config = dict(
    input='log_mel',
    win_length=400,
    encoder_activation='relu',
    encoder_depths=[2, 5, 5],
    fusion='cross_attention',
    decoder_activation='gelu_tanh',
    residual_init='none',
    muon_scale='match_rms_adamw',
    lr_schedule='cosine',
)
Rows from block 8 of the audio encoder, named by matrix and row number. Each number is 128 + 32 x the weight over its row's rms, rounded and kept within 0 to 255. All counts start at 0. Numbers have three digits each. After the name is the row's rms in percent of the matrix's.
# convs0: first depthwise width-13 conv (encoder.blocks.8.convs.0.weight, 128x1x13, trained with AdamW), a 13 kernel
convs0.0 086:133107140107120101164185158152191165118
convs0.1 104:158137161070093126101140153120123098063
convs0.2 114:110138136179162129086071156156135175111
convs0.3 086:119123151102126134140192185174080125135
convs0.4 087:132153157109086146119114128182114051136
convs0.5 088:068094107112149185097154108151160150118
convs0.6 088:088131149146096131138161199185117115118
convs0.7 091:131168054116078131135137091124128108168
convs0.8 127:124128109138134182197174124091114158106
convs0.9 089:073111132129067097101166109110138096165
convs0.10 100:156154159118120117104134119177148184191
convs0.11 078:115118115096104112161157152119075056108
convs0.12 097:111144203138167183109112101113112152136
convs0.13 131:099124104085100094159160156185170145127
convs0.14 131:133154141173208167129137092106105129118
convs0.15 116:089125121101100117051077104105123141114
convs0.16 092:088136107118125111145180082167188114149
convs0.17 088:105143129135124129089144086080055119095
convs0.18 106:168117103130116161133220142113100125132
convs0.19 112:110123127143167139057075081134123138098
convs0.20 109:134094147077131118129178205121116107125
convs0.21 086:103153116120111118199182170123106133163
convs0.22 082:156110065089134086099152118148124181138
convs0.23 097:087104127130158144151116110055134087171
convs0.24 100:130120144127101049087071126149108115136
convs0.25 098:115173179165143187152155108157117101125
convs0.26 090:153162159126211151146122118148117090155
convs0.27 148:045098106116122112112125145095152157167
convs0.28 099:078105120132091157173144125112056139114
convs0.29 090:152143159085050164153148130153149139118
convs0.30 128:161160126134156114148127160119111080050
convs0.31 104:151135114163136077077083127164086102111
convs0.32 102:142128082141160149116184169174148102094
convs0.33 106:104107135151159084065121175160100156133
convs0.34 104:164150090123115157177166185094126103140
convs0.35 105:094125119107115112075042139139119155122
convs0.36 099:111133147085113043102101104097145115125
convs0.37 084:137119155117046132125102072120097105141
convs0.38 110:121104166171109119087158198138099111143
convs0.39 118:173132131166187195138109151126103124114
convs0.40 106:109120118146123083070163195148106110125
convs0.41 099:145137148166146140202186138117159109139
convs0.42 092:158104096117159139111177122089095063140
convs0.43 078:142160130185168162173085101111141102109
convs0.44 116:144141103145135219168135120105111101110
convs0.45 106:139121131137070072096103076108127158100
convs0.46 071:175152148109169136184105163167122156155
convs0.47 103:094112165142092126113089133049100138119
convs0.48 085:118129095146172193147109164186135140138
convs0.49 131:054085118107112136127132140158151168171
convs0.50 091:116136121132171167150136120108047084112
convs0.51 121:116125151117190122104119105073163180149
convs0.52 105:176123159155118158188161149101106140086
convs0.53 102:121159172174187124083135143086154125127
convs0.54 078:124161135121127132086118062055111132109
convs0.55 081:110156090117116119096118090092170194147
convs0.56 097:111090115126066072136104104127100090096
convs0.57 075:134189111083125097093148131113118133062
convs0.58 103:099084107125128084087073095156156131100
convs0.59 103:128108109106148164202109081084139145137
convs0.60 078:130177159154068116090140126114135138188
convs0.61 093:163135149133212156163171133143126129147
convs0.62 087:116096109168157073092163115109119153178
convs0.63 083:141123078150208167113153119108115145108
convs0.64 085:131112084139079161150150076119144122070
convs0.65 103:169114064093121155188149121115156122145
convs0.66 119:137090133114102152083079083158176141105
convs0.67 112:136109108123178151146194172139086108154
convs0.68 085:083118148067076111150185134127119140124
convs0.69 077:125203146134164137139088081121094099123
convs0.70 075:113115095077111136212148157146114123132
convs0.71 090:133082126141133140175140169175071094117
convs0.72 094:078112145132139180186140072117131138151
convs0.73 094:159147151134103109103048110178122102122
convs0.74 069:159144108113146187143075102095088120093
convs0.75 095:120139106130110069114176174168122141177
convs0.76 085:128169134066080131160139164170155148119
convs0.77 089:137134124160116173139141142126091044095
convs0.78 100:161165119084163148094137197149104115128
convs0.79 101:171141125136119087101114089126093057100
convs0.80 128:097159139088094125143164198158101148128
convs0.81 104:138063092153142173163149177123111109131
convs0.82 097:140103109108126207098078125114106107160
convs0.83 109:103119088042119149134084123111101124116
convs0.84 099:131130137078091140160120160192172114097
convs0.85 095:152171109164146180091090132092113104093
convs0.86 095:171159122139157126194142142123156172084
convs0.87 086:141141139139108088089052119136161160162
convs0.88 082:124097146203180130126116161141173129112
convs0.89 098:123124107163147120195125175175141144171
convs0.90 115:122101175140126053077105090123130130124
convs0.91 106:092129142110031098110120135125154136131
convs0.92 103:078193141130114085096142158120083125117
convs0.93 107:122121113105106144218151109159129169144
convs0.94 108:139156153160160152183189128123104089111
convs0.95 110:151098060128143148132166109158104184140
convs0.96 118:133133194141109076095134166153118115082
convs0.97 099:137126106086094100041127163139142126125
convs0.98 087:192172133136165130171177103132099120126
convs0.99 084:096113174141153143086149183175153117153
convs0.100 074:138094107103108096109063161139117160179
convs0.101 103:084138129063100086119181132142095149127
convs0.102 123:122093103107117107122157139132162174207
convs0.103 089:129140078079104080093101091141118085128
convs0.104 105:126093180138138117151127116081068081110
convs0.105 088:115137146171185182136081101109092134127
convs0.106 083:110199127105163184163129142138100120102
convs0.107 083:143140101109132125062078106130170172158
convs0.108 169:034104104113121129127138122162166137145
convs0.109 090:145161137145186125063093166147144111144
convs0.110 117:084131100090162140128132127152161161199
convs0.111 099:118093120180145092120136088082114168083
convs0.112 075:134104105102128120074084065111135110084
convs0.113 086:103125123130147115152143170105094169207
convs0.114 089:116136136129136188173119143077164146181
convs0.115 072:152142165134134049080112096108130122099
convs0.116 091:175203182146111157146117139117119130111
convs0.117 104:163158105186112149183089123153142158113
convs0.118 095:090130136185145110161154157183143097096
convs0.119 122:126131126124184192161115141143153148187
convs0.120 095:106126149072095109181118087124076109114
convs0.121 100:097092084104123101073102172127160128094
convs0.122 099:151087097121183152188116123163148125096
convs0.123 107:129103118159197169126102105153156082153
convs0.124 110:210176136122115129103088108103110121106
convs0.125 102:117118138078048096113151108098135099122
convs0.126 095:183117121096089146141187139079128150104
convs0.127 120:127131078096101058077122110107122104122