Weights of a small encoder-decoder audio transcriber.
Model: encoder norm batchnorm, decoder width 128, decoder activation gelu_tanh.
Data: trained on read English sentences (LibriTTS-R), 15625 training examples.
Rows from block 4 of the audio encoder of a small encoder-decoder audio transcriber, named by matrix and row number. Rows with one number belong to one channel. Each number is 500 + 25 x the weight over its row's rms, rounded and kept within 0 to 999. All counts start at 0. Numbers have three digits each.
After each channel's rows are labels from the 100 clips, of 14976, where the channel reaches its highest value: "loudest band" is the band of the loudest frequency at the time of the peak; "top examples" is what is common among them. Only what is clearly more common there than usual is listed. The data: read English sentences (LibriTTS-R).
# convs1: first pointwise conv (encoder.blocks.4.convs.1.weight, 128x128x1), inputs 0-127
# convs3: second pointwise conv (encoder.blocks.4.convs.3.weight, 128x128x1, transposed), outputs 0-127

convs1.30:477505446507517498534466514468522471493528480508523518494530502459477534521503482485492528512517465482580503521520521531491541510501520531513440477496492517495516503506500487475515501509522520554511506494476490506556481521477532482486474515474496480494496468488485489516508517532492503513518491528488513501476489505472552537574509499489517495480525526475536497552546446506532478496467
convs3.30:527512516533485469573525520498488470485489493506500519498528484499545525489485485503498482412480470541465490532457465516497492499512503501465516487528494503517498550511481510503487548498505494537515530532519464493515465453484488504465471493486486492483464464500477506543504502450487483515518498532473501485488514508507455479521492525473507498522481483527524452503477446466517481534494
loudest band: 500 to 1000 Hz
top examples: voice: female

convs1.65:451510452477459509513503505504480498542513492469522497485480505526496460474524494543495445539522509509503474479526508535502534517498499542461521509507500496511552482529504528519481464522503470531472481474519458495522520540500452522498467494441501517437467524502485491488496523478455539496500486489500536523538487520498487513497495450472498507519520524554501530485485527501502510528497
convs3.65:476465482540541480527491488536475538494485504505513481495497528534503519506530515509487434529489496552529499471480549473522521488542533475524454525486508491512514495498516499505445484491526510501475500474485542514540478473491553537531505524486522509493509546492557489496474496468508480502516494467518478496537493454536495543522457518537514510516497507532497476472491505473519466500500
loudest band: 500 to 1000 Hz
top examples: the word "the"

convs1.15:473530476520486515515487516526529485495559525499482507515512541507525510477495466476465528482483498464512524504506516475460507506463494517475476519533511507514522496470546485468553497518472502549503505545469533439514489497496500463485501501510481509450422471493537533494480533466472524502522500469488513495525531491504538505516546445524480489504489512516510495524505510505512482536532
convs3.15:526536504490568505512490516487498532515516524488488472481486506506492485487528482478511482495520548519535475478461484576536452531496473499478498493502478506506508535528472493502492516492485551510494523498538471499495509526553529520518549494503519467483487525450455470493507519497521495500514542492476484486475513509529448482497493546511555494481538515502465538480479474480469526511497
loudest band: 250 to 500 Hz
top examples: the word "with"

convs1.120:485545462512486492526518524501479483491527472454460493496540512494534489490472472538518476512493541510507431528508488492488535537499503484472456486496510488521504511482509469518510479514496492479534493520502523449532538482529509515462483504501458501534478516460513526487535501495509481462527527533493457468525483509525507486501520479504508487520491525449483438541531476528504524493445
convs3.120:539544525456539497512519455507542503500513480512541464516473444488501476451509491474467492475478569452534478514476477503484501467520502471485491509518508523505481485495474515474494478478527519488512453502521483533514534510538461535477503479485523514493522525471504466475461510500489497539509476478490483496516503496516487476515499482480568536473506461467516475514498478506495476477468
loudest band: 250 to 500 Hz
top examples: the word "too"

convs1.116:483500510499503456519491513520475450465485534464512488475473498478501501492488490498490496509518489486504528473505518455527447504483502500483465440511507520512437501511499527509480449489453472486464507484491496520529522478554521519519516536477515512528513491485517539447513547457478498509515503492496532479503533464484496511485517488483492482517553499522524459491482490506522530582507
convs3.116:533526524468501483497485485467540497515521504458513508509466530513520530487496526480457475496490522487492539499516444507509485483514541519491518467473465523536520516506479499523469520465462545497440531488524494501450445548496479547516506455509476457491485525503494477520533522509512486509471520474495525533509509492530523467470479482510445494491506530476525511498506512463494533494474
loudest band: 4000 to 8000 Hz
top examples: the word "was"

convs1.67:465472470498487474484526479512498508554454478472520563486487502508496531464515468508529482510468511473450536507502452532512466504483512520552482516510522498438478519477486491511506487482490521482473488504467505452483474543532514499515475525506496495555479480485487512541469522496456480498484524473511452449503491522480500499538513508528510525509446483523488519509489509492508469495474
convs3.67:496534516491490518482494498532459460524555514499460542561511465491505478528544516495484534518477493493536509500517537463467520497480524521531498529497480486499492499472465483475512519536493549500528475499537510487480478499501511490493517498523487456526519421471469489502514491494483478534492511484486489565538462475458506509470497507456490501483500526498507509491534550514488494526482
loudest band: 250 to 500 Hz
top examples: the word "you"

convs1.110:495533498506488491460528460479508504518482518471432512507482485526515450526460489512538493493502498471493509496510505454482481490450464495517449522543545514449464476493513539493549495491485512573520500501504503495493496520468489465505501503451475511494498532514502510507493507516484515574543491493526457484517516487526469466497447500516500474511502480490518492493498483492496482498540
convs3.110:513468550441532514522478492488509494499515502502515442446455469486498499484489539508490523495484484496479488499521501482529499530505501487509479440510485518549561534503493549530491534465515494490472506527495485505546488462451538515465482498514538519482514518475484508477495492515491502521523486462481503473501496498483546542547472515509508470450492448508493492507485474486498527482502
loudest band: 250 to 500 Hz
top examples: the word "was"

convs1.54:543487501449519509531473512494514488497529508522493468478480469501514514468518483492471483524484477500471495495467509488495500533437500497444519470500514496507516517496530547510566519510489546445563501456485482517485453500492516462527497518502446482493473476496487502471521486494535477463495501533491491492531542508493507501482510510531525473459501500506456499516516501469456512514547
convs3.54:480495473461506524477522504497493441526498524488481490463527477526489504507508492502499508500483490502463549459501470461465469482487486526470508475467510498529489498489530491468516515506542470473480515522519517490481557505494484514485476555508461464437479553499493506519482480540488508470522462506554493519468521539503475502490542512487494467463502527483481468512455525530515533499486
loudest band: 250 to 500 Hz
top examples: voice: female

convs1.39:525457504493505535491462501485492500469504510522494527466447505465526499476508508514483549440477492485501477501515522502497512441512533520504505500515518509515469468489451485499527455495494539555508479512458552518487521480519521490528480507499503490486483485509489465503540444461536540522523501531507445524477517496477498515512536508531565503515487486534484494510513492499483534472490
convs3.39:523493500494486507475487510489527452477455466512473521486498510444498476517479512487467533524498518536516474488526488486488481493479467524505484525471504515505461495503511511499526540515484505549525521517539475497463483477460479504491459523488470540529540557500511490514544501485516488483523506521514477483485536471484562510496471521530492558465501504483546533521464473507457505527529
loudest band: 250 to 500 Hz
top examples: the word "be"