{"decoder_tie_embeddings": false, "max_grad_norm": 1.0, "epochs": 101.6, "lr_schedule": "cosine", "final_lr_fraction": 0.05}
Rows from block 9 of the audio encoder, named by matrix and row number. Each number is 128 + 32 x the weight over its row's rms, rounded and kept within 0 to 255. All counts start at 0. Numbers have three digits each. After the name is the row's rms in percent of the matrix's.
# convs0: first depthwise width-13 conv (encoder.blocks.9.convs.0.weight, 128x1x13, trained with AdamW), a 13 kernel
convs0.0 084:140171166117107085170177153086102132143
convs0.1 091:119169109085115127175206153119120126128
convs0.2 112:106115122118124208133133101126199116115
convs0.3 106:111144133136164189152125161121054150126
convs0.4 082:121123099146124106173192142192137158119
convs0.5 116:141110121163190180100083118102112097139
convs0.6 086:132139191164149078119193140146120120132
convs0.7 089:107098092132093087129154141129172183171
convs0.8 086:142121126134136183141152196174112139174
convs0.9 088:149123091091088127140150140132067147067
convs0.10 081:159136123158143119098156085091100098062
convs0.11 091:097126084124156050118158143141119136083
convs0.12 114:123160104127097143205167142077117125115
convs0.13 120:114149133115135125164203117117170163175
convs0.14 088:122138127065057071126122119142114110140
convs0.15 123:168153103127067060111145120135113154149
convs0.16 091:133086133179137152160122061133085144152
convs0.17 105:145080131112089131151102082064115164131
convs0.18 087:131109140179170172122169120106129193131
convs0.19 110:120127073097190166168153113139100108142
convs0.20 088:120113132186158106086088159175149161114
convs0.21 133:104141125174110119082094057162141121107
convs0.22 088:215114140142149137178146138099133098120
convs0.23 071:143145141147169136108192126144180182121
convs0.24 116:151155212165135089158139135150148128120
convs0.25 094:158112126128165107157197136127142070095
convs0.26 072:125168169138155165111077119143084115078
convs0.27 123:086069110139081082168146146148151127132
convs0.28 103:124104120113122103195184179157146143142
convs0.29 087:144127105128126185145199115072112131107
convs0.30 101:165194172163164132130166127125136088137
convs0.31 120:139146155097070111091127176156101147172
convs0.32 095:189113132138106153151155140086155095072
convs0.33 084:181138122090125123098057134174148142145
convs0.34 081:144138112197150118144179157145134132185
convs0.35 107:124110102150190196146104104134138143088
convs0.36 083:117111115098134169143160162123139204171
convs0.37 109:075108098126063098121089125139110171140
convs0.38 087:142094155086077088077107091155119117135
convs0.39 126:111113130136129134177162105104058073138
convs0.40 104:162156166128072069096099131153150131110
convs0.41 108:175149165134120160103173144084073117140
convs0.42 104:114127176056078120164149136111109152135
convs0.43 100:098110188149105105074113082097103141128
convs0.44 108:164173161127148164195156121116097099126
convs0.45 113:133127112156114146228128120147138150155
convs0.46 081:100070104099093122130152149176158134082
convs0.47 094:134133038111116129109094174150106118130
convs0.48 090:175178095152168147156135128099086134089
convs0.49 152:051095078099136131123141140124150156162
convs0.50 107:158129107185115128192157124086096135156
convs0.51 140:117134158139169203146104087106101097119
convs0.52 094:117111126097151153141168205101151158158
convs0.53 112:188192136140156131158109108095113122088
convs0.54 095:176162134124152183135161098114120101071
convs0.55 086:165094126056071134156138098143131117112
convs0.56 096:111115150125151196184178154139126147148
convs0.57 093:092149138073067123096121156129165116092
convs0.58 077:135086104068128148157164158166157157157
convs0.59 080:071125145158150119104143143057117083123
convs0.60 070:158125155105179201156160162140127119135
convs0.61 086:127120145127121145131149154147179166212
convs0.62 079:155091096111168154175125100123162182151
convs0.63 095:125113096116074091185142076104155114124
convs0.64 110:119123163171202181147145148121109121147
convs0.65 103:119102081133086069067147151136112120125
convs0.66 098:165102076089134137126067141162092141108
convs0.67 114:196175157177150139170138143140127146135
convs0.68 099:162103133152135097141159139067102074164
convs0.69 094:158117077085080097139134103184110125110
convs0.70 083:143152143161127092061142174089109115096
convs0.71 090:160110200153128066130147153109115156132
convs0.72 087:110101129181160152147190154166092122142
convs0.73 083:144088081164154170151181147140153148152
convs0.74 112:141130121142063060088104161144126149121
convs0.75 076:141148217135092123131133168137108122091
convs0.76 083:086119146103096107107063119126189106119
convs0.77 069:170137152165131078155102139121175170167
convs0.78 096:148151124177183119170169103102155166121
convs0.79 110:088066090121151114122131154103132152189
convs0.80 102:094082107147088104101081102132164166155
convs0.81 092:090125135147143167125125172132191182098
convs0.82 086:092115142133082092171101122141170171170
convs0.83 090:142170203120131133173087086126131124132
convs0.84 080:093090104126131059113157129068106124135
convs0.85 119:122143114129134120089050110063129144145
convs0.86 076:101106141160174194154124137148140164171
convs0.87 088:149099112078116089151156071124096161098
convs0.88 090:147088147143126081088078074103137127099
convs0.89 097:117060141110148062127175135094127125130
convs0.90 113:113122129150092051086088125106114113162
convs0.91 112:080110072069103115148160125168123114130
convs0.92 101:127091097136158150219145127133123114102
convs0.93 104:153103183129129118089091120195162121144
convs0.94 084:122142163150085131074102075166166138142
convs0.95 095:063091096093150102137082128153158152131
convs0.96 115:147175158152152074071156152113101133114
convs0.97 088:107112138128147118092132219137088112107
convs0.98 107:169096116150161094081113137156187126158
convs0.99 098:122093130179191163133080097128122155111
convs0.100 079:148154175178155109143150141076118181130
convs0.101 079:083215148112114119124111115155124113164
convs0.102 102:140100109069060107132116143137104101087
convs0.103 106:114129144079071111117208141131134133129
convs0.104 104:147144135158096104106075110107106077073
convs0.105 111:102117122143108189171172148105104164090
convs0.106 096:144136105050077112158112099141151098123
convs0.107 099:112151118138186188165115112177147137152
convs0.108 111:039076111109114118143132097124124105133
convs0.109 092:136141071078136068115123177147140127105
convs0.110 131:143133149105189112126114080102090102076
convs0.111 143:141122118050064169152126116123141133139
convs0.112 088:102094144090089071111132097115127136069
convs0.113 111:110143121149138191199171141134154138110
convs0.114 098:128143114124112117169220171147126121137
convs0.115 086:148159104074071117087150168111115100133
convs0.116 083:112133138159133106127157171198137097075
convs0.117 090:157092085119156167049140137120131141115
convs0.118 130:108136125169212122073124124130113108107
convs0.119 098:150151134187131098095139058087128137123
convs0.120 100:139140114096106150178171099055115122139
convs0.121 121:175131091109197189140135146137128145132
convs0.122 102:144143141153095063061105133160151119121
convs0.123 106:164131108123161079109152107075124190132
convs0.124 133:208170149161145154155105131122108100135
convs0.125 103:105100118132061111181180149127128109155
convs0.126 103:122139163153102158211128078127138145132
convs0.127 107:069091116068129117152159148147142169151