A small encoder-decoder audio transcriber, trained from scratch.
Model: encoder norm batchnorm, encoder depths [2, 5, 5], decoder layers 6, decoder norm rmsnorm, decoder activation gelu_tanh.
Training: muon at rate 0.0049, batches of 128.
Data: trained on read English sentences (LibriTTS-R), 15625 training examples.
Rows from block 6 of the audio encoder of a small encoder-decoder audio transcriber, named by matrix and row number. Rows with one number belong to one channel. Each number is 500 + 50 x the weight over its row's rms, rounded and kept within 0 to 999. All counts start at 0. Numbers have three digits each.
After each channel's rows are labels from the 100 clips, of 14976, where the channel reaches its highest value: "strongest on" is what is common among them. Only what is clearly more common there than usual is listed. The data: read English sentences (LibriTTS-R). In brackets: how many of the 100, against the usual share in percent.
# convs1: first pointwise conv (encoder.blocks.6.convs.1.weight, 128x128x1), inputs 64-127
# convs3: second pointwise conv (encoder.blocks.6.convs.3.weight, 128x128x1, transposed), outputs 64-127

convs1.26:513615458568500454464510486490470596478451569499452529441514499594466505430500431539435492529512599544488495469545530566460548500390572508569512498507476508489474613441470492454602434501509459
convs3.26:470518520509483469534556545381495560541496461535469557518541432528509528476402629426513514522517561651478448544616486492515493478544518470521480450435487471432433551518449556418605539497444510
strongest on: voice: male (77 vs 48)

convs1.114:481518472388512541520519480501461578534469519440416468508543516445496614401474466544551480387442572523488466395562546541443508434419443616391499523454472544467462498451578522519651479574590498
convs3.114:364466394528543477443549469516549474537541535473607549485602539404468437442592581549552438475498533531491531497540432432470500531493507534447491510471493574464464440464449538529576464548531489
strongest on: the word "was" (39 vs 15.9)

convs1.47:486455552536486537475449463561591507490505532489452590460502552489540521502491493512414449564487554473474540538464456524507430458368495487529484488455498528492443450464497410513503490541560366
convs3.47:575512457526485498410509590519569357482449404509443493515555550532438543513493442542470535487469504541450493503548440517552590630418509459513539483457484479468481445464542553579482517440501512
strongest on: the word "you" (38 vs 14.4)

convs1.43:438516512516517451474480459481542527424514515450521472465578514554663511464541531432586558446495490505485512490520574498485478438503526464548532521521464566503514476478438621524428552465431519
convs3.43:594528525485509516452433580556458514516524478447487518575393447439486460519517431474510474499433523535448532501561494471541523564493475473521473552470603501502551543557450516452382451446515497
strongest on: the word "was" (76 vs 15.9); the word "i" (51 vs 20.7)

convs1.116:442553486463549524428569551450551540507488511558480444465535476477476412382440482515595454492506492472432525458552471497404568518497475530591454513585392426448390528425459470547550538386466548
convs3.116:496537505453387486572537507455550490425531448466461516480533565475573482596465443539557471511421546481527572489391517456539588523351539407519485541547512471443498455519542504546432491471501516
strongest on: the word "with" (34 vs 8.8)

convs1.81:475556528492399543450481508511521466584467527496495559461558577476545456614481403484619578533534543525475466461514535411523429479477499525513459582569557498488600480553501432510480427444515499
convs3.81:460564485572506444497491471535479556511450441616517524521463443534448355572483510488594569468532531480496622511467466459529544523466436524390500457444481535532590544477554522511496476492472476
strongest on: voice: female (84 vs 52)

convs1.0:577501508445494481537489569620485522416473584592532502566530556447480474513468562431551558385517510500484502506496421523433498566451440545416538515567485484506555401505524491561545413489357473
convs3.0:477403539465522478414519453527464386523486471560498490465529553591471470506459468576638532483487460533541498384613465509470429533586484480467456495494475510538558527553446445555476434494456511
strongest on: the word "was" (35 vs 15.9)

convs1.53:422528561508478485576415534441450503557528466487469446508455525501456506488449386555453447523420426540485529541456471512534426515468546465434479564596462583508553422445472430522444540505536525
convs3.53:607405450520532446537492440540444532517558531541466399470495490551505489594499543619456502485529560485442523476502522476563487433507432564473474404500536571459474565409517447473490468513453458
strongest on: the word "have" (31 vs 7.4)

convs1.23:462484438464526475614578603465464462488492573498467487467469503616486570476446632445515416512405379397472564478542552590478539509524485486600548401518472526589508475586519422545548476486583461
convs3.23:568517570576528522557505400510457456484501438487563535494524457518468385505532544522501423449650555495436558489469509465515500498515525473519502462527581433436489607567568459558428485459436404
strongest on: the word "said" (30 vs 9.2)

convs1.79:461515553435490460356438512442500562415535518515513626481400493461458543520433518511469532461613463496438583509411483506494520476500444545464500478420485512441508401403620490433508479499525506
convs3.79:564431466493483493540513493533470516497493525447485561502562472531507546425523404508469613490551547388434417442432482445569521582434563508490590537560399479440542489439448503439502531465540515
strongest on: the word "of" (52 vs 25)

convs1.22:529486476571524503459596452536475620533543446457496465412513529527518600514377524570515459519444544471499410455513550433408459495460482460505540499494448542457480468426468384499473483468470478
convs3.22:483536528567573536483434515508443532579479412561502440444441516498428465573479479413423567529488523460505434645496521476511514509521523606505520496451526519530510391490528529588438581571557505
strongest on: the word "she" (26 vs 8.5)

convs1.92:483510490523522507466539546512499485465472543437474513485426430503552484525511418537450501536522543546542494541548362475616493469494475495502497460577530474455543497591482479523549553546539478
convs3.92:531547463529590580570546434433570465526549508471451428534462427394509565451463503454505457467554545572457519465513595464525470465468505533506528544478541545476585443568490471465445411453622502
strongest on: the word "was" (41 vs 15.9); the word "she" (32 vs 8.5)

convs1.6:509492523499456541572580501478579498452584483473471483520524500437496543552443490479500515475525411481519491553481465587478494448451461523529452494369544409454564573525524457479464498458498441
convs3.6:495494597411522551489457501528518453470519437595514556440418433555464575498565467500535487461548394558483532485528563556475468512527471455519435453473468530526466452360478507515520549462488566
strongest on: the word "for" (25 vs 9.5)

convs1.66:550507441493412566486494507475461485598535437460443392461453514497430512421514503526643487441490564520456503492523516609458491575512391490470464529543482521576457410512486544482422482527480448
convs3.66:445474473523531569580471526485484502504480499431581492444455534468507428526520485500429483493536539517414539377446540472571502519460520526509510508512540487504445456493461509587478567477597464
strongest on: the word "with" (36 vs 8.8)